Weights of a small contrastive audio-text model.
Training: adamw at rate 0.001, 4600 steps, batches of 256.
Data: trained on synthesized solo parts of chorales (CocoChorales), 30.1 epochs.
Rows from block 2 of the audio encoder of a small contrastive audio-text model, named by matrix and row number. Rows with one number belong to one neuron. Each number is 500 + 25 x the weight over its row's rms, rounded and kept within 0 to 999. All counts start at 0. Numbers have three digits each. After the name is the row's rms in percent of the matrix's.
After each neuron's rows are labels from the 100 clips, of 14848, where the neuron reaches its highest value: "responds to" is what is common among them. Only what is clearly more common there than usual is listed. The data: synthesized solo parts of chorales (CocoChorales).
# fc1: MLP up (encoder.blocks.2.mlp.fc1.weight, 1024x256), inputs 128-255
# fc2: MLP down (encoder.blocks.2.mlp.fc2.weight, 256x1024, transposed), outputs 128-255

fc1.735 088:537425469483495528498501531473507466501494541505532508528481482490530525499489488526485465498541498464448492486495532506496470486496537516478456530503504518519524513513464462503513490503541538502512500509517465539474459487509464511538497478546478502469499503474489532469492537493492550505517461493490476506512515511521496492505469448474504465484474493514503518513481480506495477469500
fc2.735 070:514472511486503484488568531519508508518500493497479501476510494520514528503493512496517495553472482491514471489513487473448476531497465472466493481495579475500400502450458497508477539515461508470484508547490500444558506507486519540501554508504510474461488493500501486493491510510486535500461443481475490511530482505486482491483517497477530491438509484531486475482420496493494467524532
responds to: note A#4; oboe; note B4

fc1.416 089:535468491503511484464531511492527465505498475509520510499482503471491518474511475518508505514525512523442505487475491506507510496485526510462447519482552464498482492481495508526516496513482516433508514527524487528491472531495497508507527486526485508505490466490498513469493499465510545489473487493456478518486463527493505490480488494471503498481537456516499525538464555501488475509502
fc2.416 099:522508519475491478491548529530509527497484509528461504496535518518525498510497499506531543498503497480491504431503483473483473504506492483456495489470572478512442485438526487513495542515480509511485492571482492458541496507485519532511527519492509462478443489505480486513521497515509531515493461476477500520498524482466515489437521483512540497473501485509506489466436505488493482537514
responds to: oboe; note A4; note B4

fc1.711 087:549485482527492513484465512513481519489510507559547531472514500541517507529530454484531502499502459525459482480478506485493510507503495492485464454498511494521485520517528478503543486525467529472492469567468461513479482549463470504502510514450453563518471507517508483480491535551518489516529470505487506488475516522517471502485526519444506485501442519476500531518493515467502510499507
fc2.711 116:507471518464478481507551534549492508513474480507487513491516533531512506510506514477511497525503478535523488461539503493452483533492470523500526477492562470488385525460513501533502520507470497486509471535446494478536543509503520516498540493496492468472510493486488461478465514525496543492476451487481493504508491495473498504513503543482508508439517497508494491467418506509532482492539
responds to: oboe; note C#5

fc1.335 093:520512531496516540519499520457480505513507473468469487513487520496525478447522458469476505471533516513495476460471482518516511454520491491519530516526485481497473526534491503509521532492513481502479521528497476546528518484463496519545533489490446535537491496539453517481475553531515484533459496454543494494509505515502505482461509520550471489490486535462523513488495529486514506501489
fc2.335 072:510479569474529492499492516513477486524493445455519519486492498516502518464503464503500487533529504492496490507499476494477496493506443506525508504484546472513424506455501511539498533493492464430514526530462487481537524517507492486492534501476481469474537509505473488514495492488478518489453438487512499527522440491480536502513519530497500490463527484501493481481442534490501497501496
responds to: note A#4; note C#5; note B4; note D#5

fc1.740 139:528464522452477504481515550457527519542482526451492514469464525495492504496497508462475481559474443471469504481532493528469488498497460505520493534475491476476480496479475513506444495504488471487480523493503490512508494541502507507501529494477542496502539498490490462521460464495502530510479509511523475519522482537521466490548497524496471464499486491506522475510460517506458513479521
fc2.740 103:564516537494483492518497511500496494479539488525527521537527496518515485496508486532489510540517464512457471509533495472476491535475519509494497482503553504485431484443514525503490497505476504520542454591484484510537484533508512527517458470494505485491521499535511459512521504507487523501463484552495492516445491508497459533561510479525453516501443492489505518468449500499481477511530
responds to: note D#5; note C#5; trumpet

fc1.471 095:475485508523491476507528512465522488506494477477507475500539499483505513551536500561498460518546520499478488512526470491525536476507475506468491488460508505522489516485505509529466528508487483488498523477529543442451537529475474527522507516515510530513472479535485474490525476482519463500502452453527468485490492523456508521513538549493474502490460510506498521487477481449480499462488
fc2.471 070:504486520475508495486532519516527509477488530491476510511467488504502531511468506552501497524526504504493511543514488464490518529511508493492499481446523476514432493468433502517481508511468514482481488487461506460490528498490498500502562448507506468500549497459485540510503479517516483549491484522499481482516481445457514531544470549462502495471458490503502518476458494484476473484478
responds to: note F#4; note F#3; note B3; note C#4

fc1.255 092:509473528516470498544473490482511495467539500483475537528509479529468495445542485488475528468549491500446509472496512495526482501488520520488501528427515465505538454515543482541528473496477472502492502550512502542505496565507487523522515535466467527504462496492498453484532521501525546486503529534486467499480539504525467495473487470500515488524506557496506513502498533503500501537533
fc2.255 083:526506495491477490501555542508488500539473501507490515509536542539509497494524523472503508503507480528500500485511508485460500513471490499477521494472571434509385544443478519541511530504480480467527483552434492491540535521529508518514526505481485447468519473484485460486500518518489545521470454487470498489495506528446478511508482520468496514457506487500474507465419507503522486488521
responds to: note D#5; bassoon

fc1.273 098:508454493520525500491476514487455491479515522522512453517523520534484518465509447496520504431500557508469527489520538474480496503514518514489482483490517453499501493500506479497518458468526530490529480524518477494557496532500502516541494539516442476527510514511484505478535544503491521488473505471501485524480550506525515503465501493481512487534488497498531475484542540520481543507471
fc2.273 111:530495507478497497491561549505516524516477500514469491480536524531496501503491489549503513498499498532485501495499480451449477521485464518465490454457574477519422479457477517523508522500463507488504479579466493450522515500513481551532534506485462475500513478486481485493487541513489527548472454487505482501514519477453518512475510509468514493474501495504488514480458513492502502514517
responds to: note A#4; oboe; note G#4; note C5

fc1.312 114:507481492504462502515516526487495522486525498511495494498517529534478480466514492531481487528506490521462520490505465484476531523486524456464472468475489451465533485553521530507547484497491505472517467565491531496493483501536534495440480527462475533492458486539507501507505540522475460494513440475446484503474475531495492459455540498480509475511476501507457511480492550510535468544495
fc2.312 097:515486505486489478505544508567478490535500485513490521482515509536512501522497510489495509534477485511536476492519481485460482523487475512493516469512575474493383539454527509521502540518463504485511477516428502456525535511519507534491505508506467473465532490493491463481473514508483527500481449480470503498527485487462488506508505516483520514454504500521495502484428488486530473499542
responds to: oboe; note C#5

fc1.72 102:489490470490533531500484547524507515495496477536489530500510528541463522440536450509487501501491526442489532456505504459501517493515501510498495514450481519528542489466497483498536483513511470519539482519518461544525461540504526492539476507452461523499502483486486463479507498518470508531481534515517452496488548497485518441486475458530529470490483537486524490473537538504515525499480
fc2.72 120:538484522497495482513546538516490500532484510512484506491540536544505497510513499516503510508509505531502481487519507469453498510477475516455507472478590479517412522427498520520519519507485479465534483558431499492527526511520494528500528500476466480473519470491470461479504508512481545530449452468480480502511482519469490526493496513478499517447520486517487511470422507492510480491520
responds to: note D#5; violin; note D#4

fc1.765 088:483495500556509536488482466466513516465479457513482518463498511513487506491490513533497530505482474549509531507474469519509524521471455503500533526518499502513482522480509478482474516508490502532501478510472453510536528492474505493461516457517457487484493476501536470515498531532528459468456492535502482488538511509502517487487484540482534528514499459525517470440534509509548532542483
fc2.765 068:494499457489500471485564544537471501521509507462526534523465554519535492506512503484501482517503475513531546482511516538497499525506480511503516493466533486462424510461425491485474528527460511476502486496455506460506518491510496472491536496478527490479551479480479481493500477514495513495472477500480515504518478497463487499506521526480513481444525484475501504512427474510465482552487
responds to: note A3; tuba; note A4; note G3

fc1.749 095:532518488505502501489473532506482512500508478485436533513542498525500510461520498476519531465499501466479498449500475489526513470491502514456483495509500503546498477484477467531544461459527516493518540552524475530503457490460503513500491496517494470519502488495466509515481516475519519519492530525505466497502530471497499513446530514537487449491539499543506483496533500533513528492487
fc2.749 087:524509525469515473507527530507493531514451485513487514509547542525481492482508490528502530495532496513491488484498488451467513510476471524480508507473570460539416502437506499513515535492499462480525506564453491510527520513521476537509506497483463458500508497502465479521503524498475534521445475457498488499493476480456506520499500526491516497471496474512500498443461513510495502503529
responds to: note D#5; note D#4; flute

fc1.725 094:537482527543480508513541511526500485519502477493493493515532474545462502510512462496474499472499515507443530478464481490500506474477492508446494484469525509524535468477509499496573487478502493477532483563513466511560488492494482476522494537506488478514486501496511473491518473531508512537511487505514461495487553480464523519485514458503509548530470495501509492513532513503479514458490
fc2.725 071:541480510505488496520563536508515505506466504536485492485541524514502499497491512564498515509513494530511466480500508478456496513476485513480505462458580479507396505448467520512511531514484496496512503575446480484528527499496493536493551520479478470473484498487502460500504523511488531519466438486455496512495513503469500496493492496439499483443502477508483502472471502492496512506509
responds to: oboe; violin

fc1.173 100:522496475477503525520501521469517477471514495509478498464584492505437515466490507497490512500507533493468467494480502460464516507488503487452485493494538466503573448464485502525550501469510495525490511512514520526487448499525539505480490519478492555546502475513493468471545495485498534542522526475488477501487549462534491522492487487525528504533496493493446478465542515482473513468483
fc2.173 078:542477502504488492500553549475508517525468517503434495484530509529496508497500509527487498510484505473498476459510485466440497516471477516436497490487578481508407491468498519534528530506458493469511509536471484442565507506499521547505539528493488485484483493505494481472466501524495531517489451467475497508514537509477507504487504508456506495448509516507493482519445505506514502488536
responds to: note F#4

fc1.298 093:524471512497503546503490541442510482497527544468490489493512464539523444468465482531512472494517545479458530450464516456527519472488510499480467491502551479531478477459531521500512529495476516515529497551505493568508441534509477527535511509487481517550460511543481482519490502501520505515480508514521453495456545486512501519465492448488513496521481548502447523507515509476477512469527
fc2.298 073:533497520472468509503556536469509509516464493514459494500546539520494497511502502567499513494530499503488526459509493490477492505487444502457511487476580477511417469420470489508518531520468481497505506559471494466535496518500505526517536510487481483488483494495484460508495505519506532515477466492499490500513538499471508491466489503454510473462507487504498480491467522514502508513497
responds to: oboe; note B4; note D#5

fc1.633 092:526510527548472472536519468470485474478544519501467486525558527477534477458560476471479488498546475521485483503474504539469518461473483490518501521512547528536529502493496488522518500541510484467531448540484532512470484509487537506474513487467501472454522504503517456496514458499467479485502495528508510489480500536519450507490486492460489511516518488486463505501502480499489462517502
fc2.633 094:518514464490460496494579527513494529521508530497497527509491550538496483522529530532483506516493480559510511471503504497468490521438459501460514478496559480476426498466446518494492523528462517503542454564473502499502513501517523517480518503489507511469545475489496438482487498520520531496459453508486489491486509548469448473496530519442505483455520488502483522485430494485501463550525
responds to: note A3; tuba; cello

fc1.205 095:545489524486501523479548514515473501470492483501516545503498520527475500507522513520460507526510543519451544493500494461492494505463501486450517477507537499504512453503507480513540505544484552523537483522490495498546491517520467514519521537511504516538495460509515504498526488518487516505495495501455440481523518505504482513503486516449456511470459517539478472507488522534499504525469
fc2.205 075:524478492472473477508553532522494503522489509490461482485498526518519523515504502477495493525472485527509492474538498482434489536492490528480514479476579493475400515447498497544501521522471528492525470514453506463530528504480506524513538519492480460482497477484494455471466519547487518526491448485478513490511540480475514486488501534484503519445516491502504499505427489502530477477517
responds to: note F#4; trombone

fc1.356 092:527517481520526535540465506473508512481523475539488474478525493482468472477501487457483463501484479487463502517503551503493529479454485495484460512474551472518469508484542504484478556469524471481528554517484511492518512496512497468507520487456497489535474533522505498469515528487473509520508471470434481535545470480476518469494482497458498504502491498460491495535488481538518472510529
fc2.356 065:525500518508510497525559552555472518502472506510513515500509544519519516516520510471505485532475490550514503515495494494467484505507486512478508468497589474499398527430515523496513543509470491485509493521450492443512541509520507509526521480490499459448516486479484477472503492531492519506477466500462497505529467492447482529506497528467507502431516494504506537478451505486496478495505
responds to: note A#3; note D#3; cello

fc1.178 095:509541513515472534476500507508536497472488491550472486465520465506498493519496518537501479502471515446507502477478540455520478531446523455489470521499548514507510516514472455537537459495484509482528449501490478509511459479497491493458512552463449537469503504509483481493500498468523526540519516494479501507515489497514518467481510502533536474483493534512480522531484566480536514476476
fc2.178 095:529497517470494487517539530557476509514483501505500501484506535517514518499499534462512511531494480520531479484533497478437484518491465509499523487511562488491398523441510501524505538506478508482515491540446499462552537506507509517493527502485486455451504475486497472487474519523503531500477429491482504482519499498477494498494511534492512514445516492501498495482416507502541483495541
responds to: note F#4; oboe

fc1.397 099:492481468511518476524520489488490496479482487477478511478564470530499467485506455490503506481504527492456497484476500466502467495467503465456472490475525486530515433481488491502498487495514520511490478554459495536521472513481524519482482507501454516496476476487487481464479475535504559511500514502498469506461528469475500483513506454507495500524495513533526489503518531492476485475464
fc2.397 103:541490499475476490500567546502492521522467508526450508498562546528505507491512512511500534502503491513507496465525489464459491519472475519454514478471583465523402511443482527518527519510470488474525478556443481467538515512517496540519522510488468465485490478491480475484495530510497537536474461488481493493506535492464502502506483503467504510469499500521500497486445499492503495485533
responds to: note D#5; flute

fc1.644 101:510547481510469484531473504536529528496507490540541544478529523495494419547550513566449548526515513459495507489486497478502486526458502491512482498490470506460504490529489503496504499482477541515501486519534493514472563544485497502481447514481476508520477476491542520496532541519533470489507470516484467459478505521485494468502534478525522497541476495506477470519511536506491510511519
fc2.644 070:492481501484468465521556513522483498518491488493499509481498537521522513508491496489515479526475498534529487454502485487465483550481494520490504498482564488475385552443494516537498557504481510483508484513449487475530534509491508497495525492492496460459502495479501470497499506529489515502497456481465483510503508459461475496492520525485518505461509508508473500487409499494512465496519
responds to: tuba; note C#4; note D4; note C4

fc1.469 113:493528479474484493487519553484495514507507470504484531489506517512485492492485512460527500506470476468521525480487478513505480492471535468516521519466524457534499518525510486488514537479494459512508479500531481488477494512526501507526452549507524452522484470491497512514486485513513492491533473493478509485523483488524527517480514480489522551482530551506489520498514490535495536487515
fc2.469 091:495485519466521500507489515439482470480485434474469532547515501493502536477485449453512483477501492535513476506479470507501509524504535517499553516453489465504447522542535485520516520486458468498472497408479505496498528512512499482485534527494478493516457496495500499484494490517522499486495489456499512518527487497480563509504483504488515505473499506467520533521506491522534518449501
responds to: note A#3; note C4; note A3; bassoon