From a checkpoint of a small contrastive audio-text model: 30.1 epochs.
Rows from block 2 of the audio encoder of a small contrastive audio-text model, named by matrix and row number. Rows with one number belong to one neuron. Each number is 128 + 32 x the weight over its row's rms, rounded and kept within 0 to 255. All counts start at 0. Numbers have three digits each. After the name is the row's rms in percent of the matrix's.
Before each neuron's rows are labels from the 100 clips, of 14848, where the neuron reaches its highest value: "strongest on" is what is common among them. Only what is clearly more common there than usual is listed. The data: synthesized solo parts of chorales (CocoChorales).
# fc1: MLP up (encoder.blocks.2.mlp.fc1.weight, 1024x256), inputs 128-255
# fc2: MLP down (encoder.blocks.2.mlp.fc2.weight, 256x1024, transposed), outputs 128-255

strongest on: note C4; note A#3; note C#4; note G#3
fc1.181 131:153072136115123149128169167103118175138124151158172122122120182136162121113143164175051091188105084104110092182170181180111129129139127142139097127158149095068126121191131130082120098141164110116136121180149109121179128108108150083151112115155171064091168199100161172086098118153065185103159108170130143096095107120192090154162105096090070072076136081116111087115113144162136157090120
fc2.181 153:161111132152141129090148135099142127094165189117220121199158081126190087157134104232094104146142112154108128209136137107155177132193160121117086054107119131119092070050095130090124111127145111119119142166142106096119124122089105125148168026119136133188145110138120146110166110120121140126111153151129108131112063167141100193184115098105058094108103079098145166124122101090079157126080

strongest on: note C4; cello; note B3; note A5
fc1.686 103:131107152086142101094145091130122133118130116139121130165177100164141109184110163185142164152091113109110145073127114097074169127087128109132134076101141131125168123149142138139158172133139169137078178128085170082165166130064084126087120125162150145148074103095184096178154114174159145140133138086091137115140142047097102159146161082171134146104105105125091093151196175104110140049160
fc2.686 088:163127121104090100129151158176111132120111111112103148088107157151120157130126150150102117164035132122169116089162114100069101179111072123131119121152195141093014099074098142157142190112058162128155159156086103091211147129115160133134141151133122074063122153125138093129088128168125164136125051127127121131143202093120083096131153169106131128068101133152098104168079131138150113103185

strongest on: note A#3; note D#3; bassoon; note F3
fc1.113 090:092115134185147144140120107113127128076102102102122107132150162130120162044132131124121167123094192083149123118112144087184124141162147114050111169086137079118133079093162094084074175131120146161150178140083139164150078104150150153151169130099074102105105139143163096099173159074097115182083175130111156173157140103109116150076116138158134175181066131108130127143193075188086161069154
fc2.113 077:146128137150134094127216162143154134132111181136131136121105185169149132157124152138090100138099119149114137136149111116087135146098131143104131148103232077121003177027142162163133152147114132109151124133067122053149171116130126132154161120098132041093108105089141104090140098155102112169110081108086125131151112079082095178118118161090137143077150110103103177128048127122123079111128

strongest on: note C4; note A#3; note F3; tuba
fc1.593 092:097104140177092180117138141168134184140112095154092108181160156144079182091103149115090127121115142111125097146062170129159103151093077114085115129166078128090094090119117099110130180096149106105138116100140145143110096158192122079090075171143148093077160133111178097155124131082123125170181098131162086062068144090154117094107174156072100112166161135175158131123176164119105135140115
fc2.593 082:120144161113124114136122157128079069164138090139149157143087142157096170113142125037114105140150123163131124125131107109078161140115115138142169161105186071124017183105143112187135149126118088102143091094094099091150187142135143132115134149100112081136131113107135113079100143162126122083088064096123122152137045129102191151148118209141142145051144113121120167083028153142174113101158

strongest on: note C4; note A#3; cello; note C#4
fc1.754 093:164117135138123139084145134137135076121139122099108129108161079165154094113115096055118109135097133138142109102130100138170112143157193122166098196154138174095127071150175091138130185173057098094109093085140073134180080080149184180174071168160131118085127155176198149143114085164107109100140090119126181133122084171118141177085088118174097106142081193089088171091074083126129136174110
fc2.754 091:150082143081117120169157150121100105152075080132108144156149136153115163128138124078134097143147115177082113087129111138094136178103145142138169167102163055099033172119172125182146142157106120096119101114085138121175192152119150122125195133114136074088116114090129112082114113171125181091111080096089135154143063131102172139146105178114155151052140106127136169151033108137149120073132

strongest on: note C4
fc1.239 096:133148115139135172185168118132091134133140116116132169152202095175087082109154086147139139061166175074091161058130107146136073162059105155161151164089163078169139054132176067143126142139174127116135147194135171181099092141093084091162118157133087191170057127105167153148108085122129170103191105139131077124071202098104176094123171121125110159147079127174069126168105118146141156072102
fc2.239 076:152121101082103098143183197142103123160098124122120154116141134155143160131133137145111137160101129152142113134126113092066134162118129167084126076104212094139000119024091150161124162108103133110155136156090107078183174147124112176131182123123121078144143106080114089074098136156100154165094078099085119135153117108102106143150121137079137127079133126133132165109064106119130098100168

strongest on: flute; note D#5; note F5; note A#5
fc1.209 107:147123120162160157147149165126095191113142164131119169149162107114163122088172128114156137076087139085100095160128172099160098119157115142102130150121179148129110061114167104117185110087155113164151147131082143178165113168096078124146094117115103093174067134180148101160107158145106166157160124083074094102128149165089120177082129081130177172108167112083157107158132117160087180058125
fc2.209 119:172127154115119140137205183122149178141062140148112131165255175144141094158127145155152152083164132165156126101125131099131102135097083129104150139089183099178098106052117150135215155116117094110132155208079146146124158136146103105133168122120099113081123095115105086145158162135118156152098102094088112107140167109038109144100106106077147118068161112105121116112114159109133188138101

strongest on: note A#3; cello; note D#3; note F3
fc1.510 105:134089147122168090141124201092099126121106116124158084102127150139119127064148090081167159136129175142079141156141139117093137101166154120091107088131149112090136054100149131114091130114168151128179207157092142147163147097197091099111129127127108100122152088112080122119125133099152143174090179082058128160134116121179147100145175084200164183100075151092105143093166090182140112079169
fc2.510 063:141143166160117119118180165151119114126114155141137158144131132147176170175107120172113112122175127174073149145123135105124161102131142125105139106110210091137015160054185153140160160164127079091151115121069126027114178118115123119144136084116115060103129115099130095088147108159099103123111071112084128148132074131081125167120120177054139156038136128123127211114054164109130088100109

strongest on: note A3; cello; note F3; note E3
fc1.679 134:112169110112119167141167105077134085132140139113134121117132150096110120157149151152072130107152086173111180096139172176131143132110088094110158101128152134120128139068086136177095165185114097160104112171153100087148123138116207102124176095102147082137185177112117078109126142151160150083106068126120170143155151160100166151139154164114129120101126133141087127052101117143089098162123
fc2.679 158:063196033106111130107181118089129135136129159114135136161088137105131132164124160160099104112113104158160245103152156215162132127114068134155167139152059143092123121145001107096116123146070125180092096102134146145110088097133146127114128148149153147092214139110136125117101120141164106086111142177142184099164161162157117089159100154078152093097180114076117133156158112134082116184123

strongest on: note A3; note E3; bassoon; instrument: tuba
fc1.455 107:186120120173178115086157156102093160180073145132147130121160151086066093098120128118107145164169165108064042171100105092092133109121202140099146130102102131141075147104191173163098109100128101136173098137128143123096203135147146124081155091143163127143132065139163113099158130124139091164133105084119153131149109155134103123103145155163189167148128115085108149126105160125095057074087
fc2.455 087:140166157099167076111137174140126120127174139056127133093068106131143139135112082132100105136121151090076140130125107105109147138161193162114110121084153130118078124046135143159112112118103151113125121065104136047166136141093128150130127111123141086160101106094120131103148093127084079200114113105117126155144163086080137148111144145137121154122135118115135182178053155111123098112097

strongest on: flute; note A#4; note A#5; note C5
fc1.299 093:195086145141152177081136104122156129088121150135140082078126161137112171099099126149115136123130147083171100169119145105125137099129129151089142126091191079124157152146153156133113128159153065132200199120136063169145129172151060097102077092120088107132134164103082106102157133151087122145114160112149128077149124105093123122125135076149082162139147124116179148163138086109153105070183
fc2.299 087:138134088108124119129208178175093150156101120133133143151197166166148109136136118135129109125108137180173130108126135078101110161140049128097153111099224138119000156040072126164157176148075134119144134169077119074176163136134138110112171122104103108085136087112126103145118144161102176117083061072116107101134152090063109153123122126101136107081151122112130137151076121133154136104146

strongest on: note C4; note C#4; note A#3; tuba
fc1.289 087:146155104130114091164100143094117111148164149153104167175111093184077107138087120213159135103122126150146118117109138092150149109145186181163062178137071195082155066137106091181104121097139198180102117081147159148123150140073113114127134147136158178150151159144173137134136127120165143159117089145106081084084103094153102171171165158102089067116135176130128150155164124146168106153135
fc2.289 077:165119123119117131138193157183117141148092155135146151113141189147108105123129131089176134131160107187150121084135163087070145166078088112110140124090222089131005176074109133130145177141106118082134107212070121123156146132169136125123147128100115070106142097109126104118164152174114146138121088094115094095152118137085070160120127165115192132048142146165079135099038155125166108117132

strongest on: note A3; note F3; note A4; note F4
fc1.506 092:085127172132164140080179118102128137164152118161103148112093155148126071114161155081121081135172124176164174155139121153097086121107169074103142130080165091105169144135131084156138179134159091143128063155168102139086166087090150085158086137079137089070185176169125132108096107143111105096077130118112180106118039121146121143067138162135137151085153105086122181078139086108089094181112
fc2.506 090:087146081092082120155172151149112133119108142089116146165098182126153127127115155132137125146134097171167185108164133205121091190106058163149181104123139107065073182123061115146104163146070136132120086129079151129153151103162170088089202138156170123083214131125143091127100114162168134095098060178102168075161120133102142079138131145076161104058159118093090109108121076151127079164128

strongest on: flute; note F#5
fc1.618 100:152117148166080161174104109157126097152159152160163166130194095150077118113182048136110137097173150098056107094082148098153132099098112144110112154077202085132143148161107148154182163148159137157186141132096132166117087191098165101116125178123104149174123088125136088108147178128099133174102072142111103122086162138100118083119133136151089156145132136129121123134071141106174147163146
fc2.618 084:157078150109098111142206180133120149157102132157124139117149157175142143137145135127127133143147131186122107124169112097071131163085104145081149104103229069147000151056122150151158169148118113101166102177049124086156165144126127151120173111109114081088156088115121089110129149163113190126086065132086114113126111156066128158145134152084145141040150124138100134090005138126133120119160

strongest on: note A3; tuba; note A#3; note G3
fc1.301 086:143062175103072073141106186088166121143097129183168093123124135092184139132145114106175134132065177111086132133092093178078158149081144080127077166080118072126126136131169119144157161136135176133098154134167107182144174129130136057076118160126143102174133194128110125094127168096151138186092116060120138126084057139144137082100119149094150152128130093107127104113149123137166109150179
fc2.301 080:165138169088104115160178159137112118150112109129134166123135147162152161151120131093138102171138111166135109116171105100067137165127098147147142112124197088107000179069132118142136170153085115075099089168088138077179176149144130130108170116107118077071154126089122101122095157176119179093093041107114134127127099127081126135161130151082119143043146104116131129113022159111151115140155

strongest on: note A#3; note D#3; note D#4; note A#4
fc1.577 086:152095119184104130163141213118093116132149087179081094096109159154080163072182120115139102065110193147118145136095143137141123105138108128077128199109149153139110149112142109099142114138161102102194124167090114183152089135113157127159094199169059095161167146168119112143126165121137157131153139148149150122102065126123169111133152101108072140106145089129129085147138082112101102141098
fc2.577 072:130112129107108106140189157209105149149121137140175148136126182142124140163132143097136107161118108177157122120159127118073142174112119122129129108102184073100000163059091152145116165152092131094142122188071136103147199147142144130126187090093120049075180117093111094114129127169108166121076067102119123101140091115077092148142142169100148143056154098139129167086030129131142093141167

strongest on: note A#3; cello; note B3; note G#3
fc1.398 101:100074107172099149105184100055178132174106158181103049157108169150126141150108142112144129127140155103098096132133112080164096136148133107102118080145188134119021146079094118104131138101178180114194113143060158109092155086159144133124086102105104136135115184084088152083137168093122111123101104165073140143104153129127186122161069097155074198106135145066146166162082065151174124115127
fc2.398 069:135135161112105113164153161127097094155127116090135153100118143134105169149147150121124106181138124178126088143152095094045158164126075157139154138136164107125002125093114150165130176150089118082162106122107133075159200156090132114117177111091125084088122118102106107107077130183122113117110041095118121116133142135075113152146148199078149123071142105137117131150028152120161137069156

strongest on: flute; note F#5; note G5
fc1.570 097:176116145095092106144121101109136122128107148105088129154160182085177050107164107166154126121119167163105139133090119100154118103128168101131094134073094155124136104116100174140172181121146112088128162187099067185141125129134161097112111133148104125135138103140130073137178159119139176115132134133168120191077157130122079145088115109117134139129124151060153150184175164175112142108114
fc2.570 079:165100162115106125135201183111141130150085135169093140114213179169148100149134156168128135130146136135157114097139115115078121139112147124061111112097225058168022145032158145147165163138126086096127130173082100077164153155145125159146171134117129091092083100122107094116123132138110156162105068109097136119152152095083127137085092134077133107090141111141113133090073137098136124149102

strongest on: cello; note C4; note G3; oboe
fc1.275 105:139122110161158131087077096137081152098117134098066144109160127138112116141110072140154175129175128077111098137112106161114141159094102120126126162055135077103181072110174135124174149133171094126099193186151132087144068121077107054127122173159111154201128142087175076090172143099153162117119118120117081126065182099144138105069152133165154147156095132126137146167184162089114151068127
fc2.275 114:176100127139082112151191198118145102131114143131071126081124153182127145109124139179100117170078147141102129112134103097065115157124097161077118099091235093107038155087107164195136171136105131113138133152076105059191148132110170156129178135124133092108111130120151077107091115161102163167117063121080101136130197098113133121138147123062102126069089151126110142148069125109135092102165

strongest on: flute
fc1.87 094:143054121113137115197134114100083101078149165084092086096182121167084128119169064165116141112175152194145147136124147126155097164092087126111147148155164085168149126111161099153151154134171160113194136149073143097163067110106171120157099161104097100153143121100175125128166174125138161147169136125116161135061105111137119123065129090099059178129094139086147157124108095106088101088116
fc2.87 074:173128142126118126148194176156122105137121120171158151113162148140142130158152126124136113162162102189118090098146114080053150152116132129102135106103246083135000146042133145160149175129140138082172113213050125075146148166112141156122177106103103091109144107111115095100122161156129151144099062091109089132142096152096108165125133140076138127064141097167098142102001141121144111147145

strongest on: note A#3; cello; note A#4; note D#3
fc1.473 081:080155084078120101088169187071151155083092134189089083080089140131095123089099103145074138150169130142114129126109136176104106087136136130117086153143175163180084115095133176083122111145136126116073143110108083153136172180165152143123138137089117115117106158176180134126163159133121158118091134168108082166102098177119168160166128136167089147177116090115095076082078185116144078126160
fc2.473 075:150107165092129084161182142156099114155103114096129170161125181153137133138136135104135128147149121183126113089158125105102141179127107156143162116114216089120000200085123136153122157163106110074145099148062138081138181157126154138106181107099100077087174103095113107111122122168134144127083048098120107139156106120071111144126129162107141165035136125116121139089022132133162098135138

strongest on: cello; note D4; note F4; note E4
fc1.57 090:079088114111120109150098148145134164107091116080134117113126107113126157099163177183096194114143098066145123154110147089057137125099090098073106135147136087171159151152147079156166127128131123131055163126136138145154163166122166131070143113146157082119108113142164109138170128137124153092140128101138101096173152158103066130149152089120202171152102099130101090159101192079154102123095
fc2.57 082:150145158079123069127193127192118159157134137138102142147135199133144148116135131017152159152125102128160134080164114127067105162121089149102167141119220094101018151074116135140147192152076138091121140191079105080166150161166158137110146127118147073074145127115111083151149131158136154108074086126080134128157122090085116093128130126134163163065116127122115088085063114134139075157173